A small encoder-decoder audio transcriber, trained from scratch: encoder activation relu, soap at rate 0.0023.
Rows from block 3 of the text decoder of a small encoder-decoder audio transcriber, named by matrix and row number. Rows with one number belong to one neuron. Each number is 128 + 24 x the weight over its row's rms, rounded and kept within 0 to 255. All counts start at 0. Numbers have three digits each. After the name is the row's rms in percent of the matrix's.
After each neuron's rows are labels from the 100 texts, of 14976, where the neuron reaches its largest size: "fires on" is the input token at the peak. Only what is clearly more common there than usual is listed. The data: read English sentences (LibriTTS-R).
# gate: MLP gate (decoder.blocks.3.mlp.gate.weight, 256x128), inputs 0-127
# fc1: MLP up (decoder.blocks.3.mlp.fc1.weight, 256x128), inputs 0-127
# fc2: MLP down (decoder.blocks.3.mlp.fc2.weight, 128x256, transposed), outputs 0-127

gate.87 107:148139153110152127133111127135135105130106173088129110113116098155124120095103115120123132154140146155149122144120154145155127117182082121131098084152114126105152133138094144115091116128108107162110115132147104136141148097126112129162200166142197136143145167100107130129105147104124128084140157092169121167103159170104103164109136110141152108150106142098134135142167113116125111176122
fc1.87 094:094151120129104084152157105114148083128158116145142144107113121107113141138116138138166166102118078116133185125110121126098111108138155160117127158126146128120175113154163121138127121124119112178102142145111104134110110143084103127112102067099122123150089110128126127113170068122112123127134148136151127143128128132175104159093135127142065134117150121188152133109112159176114129124142
fc2.87 111:070152125104123154106117106162118096097098091116129128176074144111149099153155137110135138165087176140069130139136095144108140124109175128138166151135140122129092163112154179147120127138124118140096095110142085157112158139113136148104142083124123158140113083113131122123141151082131110134134129164139148161146137089132111126166141137099139126149110113141148141136153157139118156149157
fires on: "'"

gate.129 119:138086109108118124140130126124071127126115093143085114169126113156063163124163120099159113135135094142152124140141135107135166138158099129115095132122130191096152143186137150129107103127142128139146176112178096114159126154125147101137132135116122130153130098113061143145087084116129121094162123137138142149131123137123109107128100140150126119108156184124099103144154132107119143152128
fc1.129 114:151106155143133161132142131127099116088114107150153126149148151117124129131147140089110141129147131111132116163156116078104149095164107107110118132129183144109118135148123185115174118111124133166098126092137085132152085130072166115086154081074151092115147162139127131179142129097119130124105093139130146135155129101087099118118105128149146111127108130121133106174119118121126155094100
fc2.129 118:125126128121160142129150096133149132143147121152119081122131158113157170102086103148164140106095132076103138119111114120150112117111105154106071094147127147126143112138136140106157119096141156125129124132146089165137052151130136164119117103087084122142163169149116129136140127096114140095099128092136143151092180096151101112111153111114117094107090154146144124146115141151160148143103
fires on: "'"

gate.128 105:165136136075077150156120096124122058159145123118110119138134138114126085133158134089118110139065119125113161089137073108122155107128145132116102107138126114099113122135136141087106125083102098085110129104109129149110128156127143097113125115159119111102132191129170184119141116112102101106139140176125145133101113093116129156163119127105139137158142142127126134130091130122133098120111
fc1.128 101:150114155135081157143127125089107122121160151122159106168115150143153095127170114123136164128138108166124118137144077130129116101146171135126156151142114126115091167110131201149117077096086080112143142067140149148127105114128141105139159124156102123117135153108123174133150082137116107108121139161131109136133140073129136120110140105152157095148151141114131118117145140094147135146102
fc2.128 117:159100142156113082144093120133102121104145138115136109110164111176146149153122127104103124112112143127101132179151106101094144177103166112108131150156158154093102148174118140076082135157122105116092141071180132128131093134119137140163103156107106093114148132146150107121115115088155107155137110143118127130114139157160134151163131144144114109169143118136149106113130141159094101131122
fires on: "'"

gate.79 105:118143119152128104146126093157171097148146085153126145083157096116133119137107101100119146092098096108134141105112129126140136129105126116126116122074143129088088159143113072142117116187132129135109123106154087106167101119119129141168119115118139158106111136070112135100182144150130114117139137131158108121112115088097135127163131120201106128111105144134084130103168125151142125133132
fc1.79 109:081174108138114082106132138179121122157157127157127113112150126129126126144096112142121151137107096124133117124125141094132128100101106125127136143101149141061136138149094080136119090164099153131110149108153132140195136093108154155156145141129117128134115142115151129125171115142161121102156140180140148145090160132130138149149161081170115123130131144126120096123172144117118127109197
fc2.79 125:137103123144099152114146105141113105149137114106153160099125104107156088130139178143108123144110065116126088110133160119122135142120130157135078149119110105082137152150146114152145110171081167149100129118139107121145097159134157115089110145158136132137096132139066112093148115130140180103122078118120114102095154134092154109095129111127153132091119125115104122134141148101129081097131
fires on: "mr"; "no"; "any"; "miss"

gate.248 106:126180109135110092119124104135117058102155137111139135081133128108127085123101152156132129147108145101083139144162122124130153115105114088118168124144179116085116100131136121158091100137181133130110105144130096142094150151136141132118103116163136110135090143092133125159138128087126135152172137165120120124122105105164124144120153115096131164105134166115107113129164091173132160160122
fc1.248 106:112109109129146156139139139096080154122122137105125093100104105134088105151136118146117140126174080176101138134158132132146093118127128157150139096108150138160141099104118147150103124115158103176108150143113123103122130170161133105120167121089150142145118136103140150139143163107080084137111154144121134090171107140113120137122096173117115140087122100152120190124116150150089090149139
fc2.248 108:106102102121162145112130126044113180107081125109156108152121139109127151156103120111135128063140122135131145130128151103109143130151108083130145140123146131153171125101135144128102159106126137149092135125153139156127147086157105146091165093112073130122139131195161098148108131121144104109149155120069128117143114086159149121123127111107142122142124123128158110114133129148147152160127
fires on: "and"; "no"

gate.197 094:116075098145125120087120112095112116121148154164140105114158128124082132115138115135127086170107107146087148176111164152118137133108085171123116112113174122134126139094078134134163114119123143121078135141131163127120129142114141114114108145100111169152102158142134167150124133113108079127108153073139143116128121119076128176144103166148148130133111093113128106126141143113154083145153
fc1.197 091:158065140075136133146126101134097161113131153091139124100110100114133132144143159098125120129129150117108129113125117139099101093146095113130101135098180147153121140122119106144096098118120142187139127097116119074109142153119160115086116129092084151120125114167112158090105103140123168104113125107116178182112110160145131135166113158104116105110136165123136130135104116160123120166107
fc2.197 088:172135166111071186151172120100121141128133158133117107128132118119134138127160159100139103111122128171138117126130146141093135137098166109165086133102077124177137096140066139108154097120151145136149125146136099152144103097146121153117141117158148080085138138121130103132122140126075120127139147144121153121123121100119109142115158149100099152101167165132128148144125122156089102132090
fires on: "<end>"; "'"

gate.77 078:121092153091134124105105088129160113118163130079159137135117121121102137122135119139116113154109127096082106107131135120118128160128113129148131138118108111099099150105130129130115191066132115101106122121135162124166170138101126113120107148154172047076139129157143149123125117109118168104186110103163111130128138160145119123119117110147159087124080122127109119104101120144118086128139
fc1.77 085:155180161081145145121121119137117156157192128106125137138156138178111097109089099113148129128161127154130135120140134102154104130141091151079148151118157101111125099119116099138114131094122123102102130108092096119173116113151143126110131121106158147081130178140117141119121087147144122126064129137142128148135141173129108136147105107193128130110146090135094078137130135129142104124118
fc2.77 067:132087089175146161111192143113113103127137126145164129183086134141122126124095131118141156135113115130154101155136108128146096116099124135120153172077117142142104123197079170122139133098124120117127112147159111127131102131099136119120126144087103133128154092147110143121118122157117138101137066151109146096141112096137148151122104154138131131092150067145125093111109097113108133141113
fires on: "which"; "and"; "what"; "as"

gate.222 086:127103113108139112135129140140128100103119090103078103121140113149140115122166103143168176154150159149100099124086142169144116096117140152114154176145174130079114107129154102099121132112083120127150111102104121126115099135119148094115163139102108138113141123139087141121078156127137122109118105146102125116112118161150126145129129118171164137171084112106186094125114118175089119122121
fc1.222 098:154103099123121103096158140141192096146125139142124114126156092110121109125081149121122160130112153121104151155140089139093121133069154149155195146089118114115125171173174126127133129115157104123120081113111138116125127133103167146152162079070159106127128132116126082145123121134142128129138136090076130125125134143077113138152112115131126167113089140129127109138143130139134140115135
fc2.222 079:113173133081117119114146162104120158150169106190108155143119164143138157132114122144103141123161131144117089168139120168107100136107133113145131136151105125111151140124156176117113123118107094112154115123132161167111165111137149108128134159132122143133160093157163156123094085110155097165106138116105130148099128097096150113121145114119132130138137142140088167083135130102121057132092
fires on: "and"; "that"; "as"

gate.84 102:136089128174094148135114107169147105102102146147128137146127108114080139147090159126112116128118119110101114135106166136135182122117139126099093183138103159153108166124130114088127103138093141124100117103099128156128053121158129109144127104116174116073109112125104136132107144118159166084142134146132115103139162118085150120114118132137146142068128129119086101130141103113124116138151
fc1.84 102:131107123156126123158125103147170136155151171130126143148143124117073152141125159115100088142148149125094132126112131119103148126128138060107133161090129142153144128132124120131129111103145151121084114111130173134127087139116107147113130103165111081109108172100143089128122177133130184149152109177122117120137113136092168112104133119106136135127162081090141111182113145107119136093096
fc2.84 100:117127172161113144148112165140113104135127108115112111127133129136130097131176149091085103102152144140152111110135104153161167159115142162167106142141173139151130162133133106144123117090131116176114158130090121098125125117135164166119113091099139145106108109099122139094126137142114129133141157096116097114087116129162124123180136071128119125062113140135088098092113139160128106147168
fires on: "great"; "same"

gate.125 093:064161109171133094096159110129136100166159113126135131123128109116080144108141084104124107115147118149109113113137097108172154148137120133157151124137119139189119113137124086144155175140138148111107106140165159116129113137130133076133067132118123144082117135146151168127086112106122164132149128146095149146141111146126155121107126104122175098102126083124152126158118163142127096132119
fc1.125 096:047138134109111122116102123147153119117114137161140121103142109131144113160121142110115137065078123139122086118163156185097112113119110141165086167110115134156091177158137149157122149152137116104103108098165105155138112112133093158110098103160138119093137161141128124110102096127150122080151133141108124151120111157120144142143113121079099129081110134099123120135108132118134149144130
fc2.125 089:136113125123081128179139145157099137142159126100140116116127131137119127131114156153126135138124108133140100090102159130127104165085107142120131149144171123137105100129095079098103115093141129108118145113112124139150131106126167174071123165126151102175117100119147156155159119135141138070168101117152082113136155099131129143109097135131117152113093119123114071122136148177103088163149
fires on: "a"

gate.236 101:088140086163106146094135136122130122165118153116120088121143168133122171123159119172127132117092159160114132124131123121142126082157159100115155123153131150157138126110132109137141143123160115127127154120071075136160117140149114112154103102176111183150139108122112127157128149182120189082135135081146126088143139148102133131128124069132105132129115137104118116095137111123092104132133
fc1.236 111:111131097068159107124111119116099121129149107158155180123081127122170100143088148105090113154168120120106105129166141142150123118111130129159088103137114105155135128149157118151143121133120153091132102082144145090130149180119115159119112113116161078143118157130124078113150103137127111120096136166122149140121103129142122144123134187103108142137159138154086127134129163166150167140116
fc2.236 125:125078140136106121111107148143131140126167174113151105106147127169173103103117145147139085104123057133149139119138127118087148122127089106144077146119143140077114148127124100160095157116116106119132155156141145154144115095117150162135130159133152114077127128137122157090099145084150141133125093170154132150102102117181120177102116122134124109115136142129090122129118126145137157092136
fires on: "three"; "two"; "hundred"

gate.70 112:083151117168122133125094122195126064147136148139116146134096126151163092117128134075162096081115119094124083131170116149118116104157128105138096100083160173091108116144137137147157118152115154122104110102146138124128154157102135110125125154130136126130112152125139093102125141128117129120148137152118151163113108146174119157125126090146105088122096146100159159112134105105151095127107
fc1.70 101:164110100113134092128129117124142133145117116098101111144179130150101121127124192118139127131140133173115172145125157130130115138140139152109062163129112118086096119149049113150115111125123111160149127128140092132138138148104118141131086087132120142155111160134143128110122127123145150147148142086157164152111156106110111168121168179158129110108139108143082133102147119162105167110112
fc2.70 107:141162151107129159117139129163146153141142111137117153145124116147135165129107097141126087140157137157130127135140099133074102080153131075114103151078068167113090131146130168126116143153153111143162155059147093142116130112101089111109146088142116100118118123103124081081117126146123153150157084132117120113140090127153135136139129123138108129161115128157130139146107132097165113112110
fires on: "a"; "not"; "an"

gate.85 118:109121153135148165173122108134139085121171137075132106173107164105112129107115088122148149127130151148160145088102090115140112127139166135113143146115153124115140144115120149179116126148109144101128104055146169124149112141165130177116122145139123070149146122137109165127117161105130113112096174135132176136108150113081150119097115143134126115141139134164149106141174128133105118127138
fc1.85 113:109133122140095112140116102117146118105096146098159098163091164074134093145130154138099113116155122099150173103143151102144105111112149121143171168134149119150111156116121137169116122131150099150115117078145183157150147145153147172126116130156161074141116136139102161098093147086127154156075152136132149122117166112138156139136090106131136097110127157135120119123110147132129115159101
fc2.85 136:106107158179116114114118119057126130101115109110164155147128160123096094133169091125140100126125128133132094121097121115097127130152147120132093128123159142126139172136102163147142137085082151142134125083184095095134117148068153115159099141122102121132110130104093137113131134171104124112126079125127168088171099120126118149153145115137142122179154121124110122131123134144123115138164
fires on: "with"; "at"

gate.117 098:131142180076117114160122052119085125116130139132155135111121113121108112139163087111143132115154107128093140166121130096116139141129063138107156143163141188101143151147116131108156116114103163086107117139141106136145118137126182121097137156141134122145163141148113155126128131117125119130096133092133099136155171136093160108166102107113153104121160161093117129126102130156095155130137
fc1.117 100:104138111153102115118141106109103109130103080130147148114141095105129147173119119122104110165118105129115120148105163116167189164144092123130128134178140115112115127136118159082138102097115121167131159112127146122149134130113108148143098163130131085089101193135078172125157138119140099090107145129130115110119105102125168090157100133115149090095139141147123140131078137150094134133137
fc2.117 087:087105156137126106144104123103101060113107130175161130135118107130139116125119145123103156098093080145152128132109099078112102130086169107104135129164134163119128157140073126113145100131090133128134122073126157147159139125119145119123139144115101081132126144111144124125151116150137132106114114099101102117114102071133150125145146141171128088143116144112155101192146136085147126117132
fires on: "'"

gate.189 112:120186142133104139122090174148087164134138093154132122097134198120135130117096081116141130142131105129162146106137124158124101151106088115108143128122148100159156163151139105155132137153125132153156125183143124120134142159062135145139151119141121129165114125122134127146153098131154126128117140087104175180131161140143140099125109101118074118123097110132087113128129158158154116132145
fc1.189 118:134129140122150150147091147153097130127112152133117109121118114159141120158079097102157138122077073123164139165105142170160108140083122101134114157085113096150144160158112100164151180115168136162121131160157115121134170154120142140154146143130112128148124116156161134127160104174126144142129129106139166167133129117126134105151146110080087102106125121103114128099108134168118106100152
fc2.189 150:103108142115146148120126146125138133134133069122141134135107140149136132085117157121136181122107128180156119135125078131101182110097136110130141147172117113122125185129128151150151127130131167111156161128098140167131122138121157138118101136129137152105118116139117097143097098091130105125120107110140140108179153113131034168127153121141110121140176111159142150114158103117115162154165
fires on: "it"; "what"

gate.237 090:128124099135129076134098123129123140148102163130120083106148102145104099158082143126110127144137103117137146114110142148137119134159135135086119159166124183103147113121148104110113121146154121099117150164128147136147150121148196150150122109161146123132106141190149102178104100099105140138102145152121111130134115143115117112085054150178181129100127122120143132107129127095131156128135
fc1.237 093:143110137154109083137174106132130135090103139144146136145171144169130058098122118137135128149089075120111145093120149145116121158107111152095157126187140170104130099139096127135184111150133133153130126128143130118111171150151148175148123129145115130144115108180176111170128102119103112164090138090094130087141139124135121149137114147157117138136165140117127154129130129146111107136126
fc2.237 079:115174147129131130140103155149125103074135134122160114125116114121169125162133130085134116103129120134130136102125141131111129114153155084163142132110139093135156115080139170107154093090122105118067097161139133108117084165115103128130109178135150076135147126180161107124131147089117171106139135112125138146106174150163100127140093110122112145129142144104172124146147132144172130144155
fires on: "and"; "do"; "too"; "in"

gate.235 102:122141142119121131113141143126148155156135136147124137110159157155123119101097102100097109100138079152158127128116141135128135130073163148137122139098180101151135148143117119169178128150117141125080107130156117128125125101132102163115165120173073168090131104085145113113084096138100102143103142127145121113143149075143097104124123078107149129124121122191167149105141138104142136145125
fc1.235 105:110115115148102160128121101137106107106121171122125116145116130134111128139144162172129153174114146139091122153158128130129126140163127148141168113095105109152147106108110152113132099158120120159170069129119145098083145127105146107132099092110136161160150151126118141084182170110116158108130120117148098124118116118115115092129089168119116124156137152070080090143123126152156080142151
fc2.235 090:145158149146138103118133121149107133116136136132166126140152150116069112137110146127158159138119116117130127098112133134133120123128122138125111113151122125143128131146137123158148171077112187122151091105110128117115142073128114100151165077145087087142161149088126143138122129197109155071126129152070114114127117172143148081111124114174166122124125129145125159145080121117123099154138
fires on: "it"; "there"

gate.105 108:136157123100104136151102084126096140118136147116101114084173159183100110137125152163092117101092075140119114113146106135116136124113149157149171143138136122133138110121096128123128120135128126185141172133141117144163116145123103148126119145146105117109114134113151073133086110126092097191126130133088153156094138101141146141098095100147153131147168116104121168097116103157117098118153
fc1.105 106:136124136149094085137122093156158125135092116182105126138112116079140155155109125116164157114139137127138104106123139097140131160145126114048090109129136117149130181120134142145121117141109135109113093107114144114129139116157127125175091130132163125122112124128139140137151146161136136125148171148163090146159070131128129083151136190120114124109120140116130100126055131086114132114118
fc2.105 129:130095133143115113116093138130153093116120094164106104139140111111096123119088153140118096129096126144113169113122123148124079161128110146105114132137145133135142149117139141131142127131148101120151102121122161090089135079115154105155154187161106147115157089161111169156126103123150105082121137146093157175109145090152083126154115111171114159118104112150125081118122179139089129125114
fires on: "and"; "i"

gate.47 113:115142120121141159104111136167106120106154101117126149138139167106155162124187140128088129083144155130095162151125078150135109126119138140140116111105127132171113157094137159130153163100119137114140148135192106129148149141138129117112138132181093124097119115123083145146116161116100100051119105108095119156142131132126166079171120133117093118137136097126158154147123121100135146114121
fc1.47 104:158122107130159115126091139131148162118153106145138071110125158156141132094106112144129142118126124138109149136108129117152105096128120173165107145101144134109153102077113142202098104138125138146112167143116095127135155140145108121144116117129075142146156079117134083180138132158102078132079144145107111134145115124136131166147095132129084080116159153143108155114126138120170132124132
fc2.47 108:097106089113179146103115160132120103108107175109121138161152083106111116080124138134148155132184085150138155123120130125116125134122109148122134095157187115145115154112128165165104111147080136114150107151174129151145153176165121095104180159141135145121131100124125144092145154158134135127116139140135161139129096101104127120139116137168142120100162107153114154161129118115136139093103
fires on: "it"; "went"; "him"

gate.30 106:120119086128108146113108181114123099101121156146113123099155092130110107127151136107131094135110112066133166160102176167109138132137115093155121089163158131109122164170144154143102103176132143141151134126138129122135133134148142130128122111133121165131134111130114102127112127096132091114139134102111090122115085124119117161095154132120166128127136085160067113119135137141165168176185
fc1.30 108:122137081128155162077149127142108118139099140114103110126116114101105116110149093108128085123158126091114124135107168128082109142122108145162076143151122099105141149142125137110088119142116113124205157128134140131142131151110165113135080125139099125107135145105141120137136129126103124136101134122137131104100138184157132171114127152163155165129173108166077098115148117115134147157182
fc2.30 120:089127080117120139103129192162108150112100145138119108128168148113136160117109108087165126121117101155105107087094147124112155102071148148131144094160094115148143167161166117124131102130124151150133121118105139129103141126186114123068142084114095131126120115119087162128115170115121084144141201144148135127111127130116130135121103135101146152111134143110125137112137156126148118132152
fires on: "'"

gate.209 097:149097081117158139128142114094146124123173103109140144141104131123113070154115129120144077143112138132146101106134096107103174116122145169091135111140154130138121164145115148127093137145086115161133148116120107191171141138128111146135144106154110081164135152088140126143098127114123158146108087101107153161173101173141111146153167135143124119138161122165174106136130138154118147133118
fc1.209 098:125097098153131106137137132156147115101137098104122168076114121116136169147156091173151121179158158174122128111129115112098106095111175143110098152135139148120122116138157150102118084148106136137105145110091086145103136123155122164134131157114097115124123140074091129108127090142111141171131121168156120124107145177118095133144100148125124114139125146121125089161154142092155140104164
fc2.209 080:108083129081089103166070118092147134113191109128114119127113129150108121153109125099127122098132120135127199141158127151131135137144141112127126158122129123150182120148133108100108147127176109062119154133113133135128134147128109091168130117121157112109139143114123103133125164137110077114163123169130140066153120176134111131154128144112132129127138122131162092096134118152139121173127
fires on: "<end>"; "for"

gate.134 105:130165100133150110148170124154174150141099115139139123119100105136097124151158135141110132101087179093124135107118117125113151162125126159137109136156137117127123117116118097127116148151108113161146152129127138160110132104114142105109108174170149155135092141112118167113086133179129071138165182112117118118142136112134174178171155093133132085146155117108154141090125130100114084135140
fc1.134 100:114117124167107120120120175169143114165171125146117102112133098100078177166157105122121097092095148097154094104133081129150110142130108154098134122150152092146141167123099159129147160109122120133153136188119138110153136123154154089101119113130126143140175125129120128160109135135119131113152195095127126124129126139095148146132155120133110128153162184114120133076125148129112122136147
fc2.134 126:122138139126117134206132147108143130153139124126131150136094141110101134172182158158112110166123126141128135111163128142156083124155113161099147141139109137158090095123133135140118139129138133116169136111112101135143127068125142110146127136136137159162104129133113167188126115118135154124139184124113070106155150135120155121127136107134141105161095097110189094150169123126110106167114
fires on: "four"

gate.137 098:123143121098124098141195136099119135070135105177151101146100133150138140149130142114129120140110139113151117144120086145132115112116161157119071121149111133140117141141153102119147134149154119116105110168153130087111128145117139125126116147149157186184147186161137119100109082129153104093154100133155110101130103116140147103116168146120120151116148145163167088138112160161139151155142
fc1.137 088:145111134117097118157136105154099144139111129198122113144118133126116153097194137130122135134115143131143152121159105118157118147084130092127083106159165112155106135118136130162086128132147126128125112091152132112125132132161098140141156151121113097116047165153148116122099109051106098112112149159108119141130109108137107132097159133113133130150103096175126131146103133138125174124151
fc2.137 084:114123115137084100157149147145107128123175160064124139161112100112137152144159090152144144092124131072097152142076113111135096131119130129122137097131140110155098118117107118104154132168114102143122124113145091115139118137100125152152150123064148102107159119104107142139133109136071165157109138136129147120165148084121131152131116134127080131138139150129142118163159102136154074157106
fires on: "'"; "that"

gate.179 102:112096089134103100120087140151101148117121067173102104122111138139132081119119089158179131120153161090130128120125123093148107141150150095161152119159143143152156113086149117139107098127109141142110125136167145112106166084134125152105112148156129085106120108094114120140091164155181089140131110114144104117144117156149138101132136156115110160146155106102092105130104148140141130126162
fc1.179 097:156115057148128107139092156111163139097146123162122101170154087178147137151099138103136106153121108094121139141117155116145156107093119144168124090132108128150133122127139113146117136145120135158129102143130119088130158112091107123113108167152134140120074128110145125144156142180148111145106125184121113082147090136144113107188116148123088133157152106146144159133096129144131140124156
fc2.179 091:133142077105120096142079115133150119153115142130170159153091137115106144148115151177105099161156131105107133130116145170117127099139134135142148125098127155116124169094134152129170117114133108114089132136123115104169099154135133124176137135167141125143118143086121172133112138169145132141057139125166114156123096096128145139155135109126099116108161124140120154128054148155122135129090
fires on: "went"; "come"; "go"; "came"

gate.194 097:124158133164135142140082130136097135095137127109110117147141148121147148108152153119176142154122101107106110104149135109184125123112118138118156124104152128141142167158128122119078146107100141135140136139166101147126146105134149138147116081070168131097131080141120185114079120139164133136078150079131144152127140116166089083126120148095123150146104150122145150122142115108162143097091
fc1.194 093:143143080177167159134101119147132148139105120097103112133126116142082152175147166112136151176087096146131133165129136150083182145145115093091119091137130109149169131124107078097150133143129103139150139121105102130120136139116149141119113153160166118131126143114113110123090133146152166103155123139112145155122154131162169104144121145148155133102128149143085111085168151133100119150137
fc2.194 094:113133126107142111094146166134113092139156118101112136136087156169178116148091108178161102142163120130165105137118150122129152088154172105159110148094126146125123159100118140102139155153115137085161138126129132163122125132138127129139101126161131126163129139176097117100130154147155135149114076110117125100129113155153100110105130079145104113138177104132119128161112114092122160067137
fires on: "with"; "at"

gate.19 110:158120105141159184134128092068107123138123129111134129086124137113160130159122084116134135126140145149171141109131150147123164174142161123093115124158126120126130104129124101039119174141099112128109170108071152095126127134133143104125135113114137096127105144106131158110117133131162126134141147168165119139109136155107085108159081135115080136150134136139117138123146100102134158158139
fc1.19 105:133155163142089147125102143120195099076119121135144085127146178154176148138129147131123135104158095096128136122117130109105169174113131122120111135153122111156126126182082081100104148137144132076104126088120110162124166096137135164117105105116131091127129125132152117134099124120148161133135141135143115080115114133100166120157081165086127141118122139143151116152161123112128126136135
fc2.19 102:147158125145130130174180125125097103107079129141142177151160123121098118098117124139148142110108108126119169114134104147111098104105137112087176089110109096128148127141170154098143139128141095132145152096116156137108102103137153131130137143111184146135138115121123099105138137148144139114080135076104147128095165141101112092105103112117123119117099134107166102192152136097174138136139
fires on: "and"; "said"

gate.211 092:151125123183155120128154095106150125137102121089103103127121162107126091119157151165134100141100142163165098099148155121107140164093173145151093109145154092145075132114159114120132110122120141156142155094137161120119113108158148125125176146159122107134182136116086123176171126104100176102131118128144135112126105139156088090159134118096125128144124113134152142136112152154138119135161
fc1.211 092:112102146129118090160156132097097128111181102138135121129111107149122166128187119117107145099106138122117103167134124154123108116093070097076113128152098131117161070117136099127137105152091122144109108147109119095137108137156138134140171133172121143123128182151157150125167150128117095123083113142131152132113129104100175137134129110070115131116120147131095118150111165134132150095118
fc2.211 074:143117097123118141172104151121132123157142148141138080129111126124129121078155156118125120116127141169142142155138110136154096094126108101148164101118117132159091144098112126140125118124172132164155141146098185160163132130099105122163131129137135094061149143116130096125101107094098124138149089159148159135141153118093108108178115117125167102118144127164127072099175139099124103143127
fires on: "the"

gate.154 101:153089087111133105141094152147112132180147097110129122129188114105115144139107113179151122125087114089137147116153131092084164154114123166133164131100118134137105132163102153134106138092138163124150129165122125116121139099159150138147094151168099124127128107117106153141101134117163123139070149153118107123151120087112149115162093177086115132135145135166162131122157105119110145118127
fc1.154 095:121098103102176101136157110166145133147140094133065110147144115147127111107087096131128141123117118110119135084127142148139118143142141137125141124126084121164146125125119147089110113134121151143135148137150121089099144138140145161127151133171117152108150153146075134136130165135208129126118158144147118088160122143119171152185103137108170120138154135096168125094137088135109169137102
fc2.154 100:132138097132140114130152140172069189146171111092131152141131082134155171142110116126119107158155129113110126116169103111132111128125151145119082125109135152113136129086166112136147138209136118112141138095134093121117115141114128142106101109106124125101135187138090158139138121125096123102093130190113146104138131163116150125125106079136125109119114101150121135148125151106117091101151
fires on: "take"

gate.195 103:144069152160148110123094129182115134122148123157112143127113127142123113105141123087152169161123144093135128200103145130119138130151133151093150114169142078093136128129167078125088166165152094133145137107104108096145128135118132117132116132146119142165107104115099119112143194158161091138105138139110137152136156133149168112152143134145155160103128115126098142133112111098116101101134
fc1.195 104:114095076088157149105081148117089107121134143131090127071142117149122154090145120141088114126121123173155134189140119115127122138152141133150127123130094128135122109059098168096177112107175103132154144159100150125136117139150111102115137155102131146133116129118122135142154074124105125090152109116099116141142116159180084145154112129106116149132157147125119102103124114125120127150149
fc2.195 101:148088142097136123063087170146158125103121114097105140120111126123130156082139143122120105101145138174146100164145112109101151131123127126105115107156117191123146129119109076116126100122109144170112112108122133094104083123136117097147111084111077119172139150107142150142137131101120088120107144133132139082105131102096137133142137143080144148153114130136151138099143155162097099131164
fires on: "mr"; "no"; "much"

gate.49 097:164116119160176130114133099124130125087133151155175171152130135098137147152134152108121122074140147100181097129152117161142107113101141165104117118145095125162177100135140114169103103096083138154132114091108120151096141133137131121170121080111066135119155127106127117129113143119168148098142165110143156104136124128133137109151133153117164117124109174128124138082129139125105137091127
fc1.49 098:176116104158135158116130142092121088183122150090091143141180135122111127121119110151147132126143129120133105154135186145121119130149128115104131146123129170114161149089121169126173135099126139117124084167084125075147153130141111108135151099142148113170089074142143113146120117133117144102112170119130109097170143168099126109118121073085148122115097131091135127127121136122115128114118
fc2.49 088:140128115121099172123119149124143129115097087102083157168139074163193110131134092156161134128080152119158123126120101167144151127133120139144151159109110152127088132127099181097112095093090096101121118128123135116144144133136135117106148141119092125114104117163129148141113116100102076103124103142156130135161156137130155108128130128117155121133118114054095144119092116149129100105147
fires on: "<end>"

gate.207 085:093135104134095147146118107116119119145149132139087077112136135146116118125130151149143128095139136156152147109149109130116071145090124100152111092118127123145110140125144127150125123138139067130126174142207145125131124121101153091111139173076120109152134124144172176108153156129135103147113147136104139136146102093168101118154117095098138167116125125144118128145169137155126120191159
fc1.207 095:096117133105178103096128138125134142114162105119147148106150126115151174137115123089171124121122095130117111159069125130168131098105116140106151144139150119087138093143161140141099112141147116157136145104100128072161121138127154139116156113138140126074151106108079148100151135133088143146120110110134147167141165111140147130127114121145130077139087109084155117087134118085132128087161
fc2.207 077:100114117144119153126095119137099111111138162137118120129133087163150123111180102130116124101124116168156118182155105151118156102144099147142111141092153105120145116089106137125117079065155136139169123134107145145140101139128111106126153118115103101118158125108127129192102150150075094151163076141140147089143112137102147143097149145141162159120149140100136159106120119133136118080134
fires on: "the"

gate.159 119:128138160085107128114124156170103144142103170106108136102135142149135178106131088109150138146131089125130067153097143144113153146096137094077136115101116091146091129176106138110172150125124115124150173138173127140110121127162138104065089085125119170117140136100139107107122129102114091154113108110163126153104129093130123158123129147114126151164126140113086132121148114112124136120139
fc1.159 114:171161147147134139105112169122136155153107091143115132131154153143107123142088148130126119123109099125093074151119131151107161118127114107055169137121088136114103112108131166129126124108141103134140168136125107109138127156095133117181113082101106119160095146108136133133149146125114105115104064136160149172090119138144107151157143131123123115079131091160120166100121137162139143153121
fc2.159 123:101139122139130095134155079153093133140121104147147119133132150134133159174130113170147120097104113120118076131108134092141118142143166108122097130172126136142125151161097152130140072125100157136141096110088145116175120169174175124108135114104160120093105110115133133095132125136143118142088170100136132160156082146126097104120109149078152112121137178146129161125140117104135141096133
fires on: "'"; "he"; "that"; "there"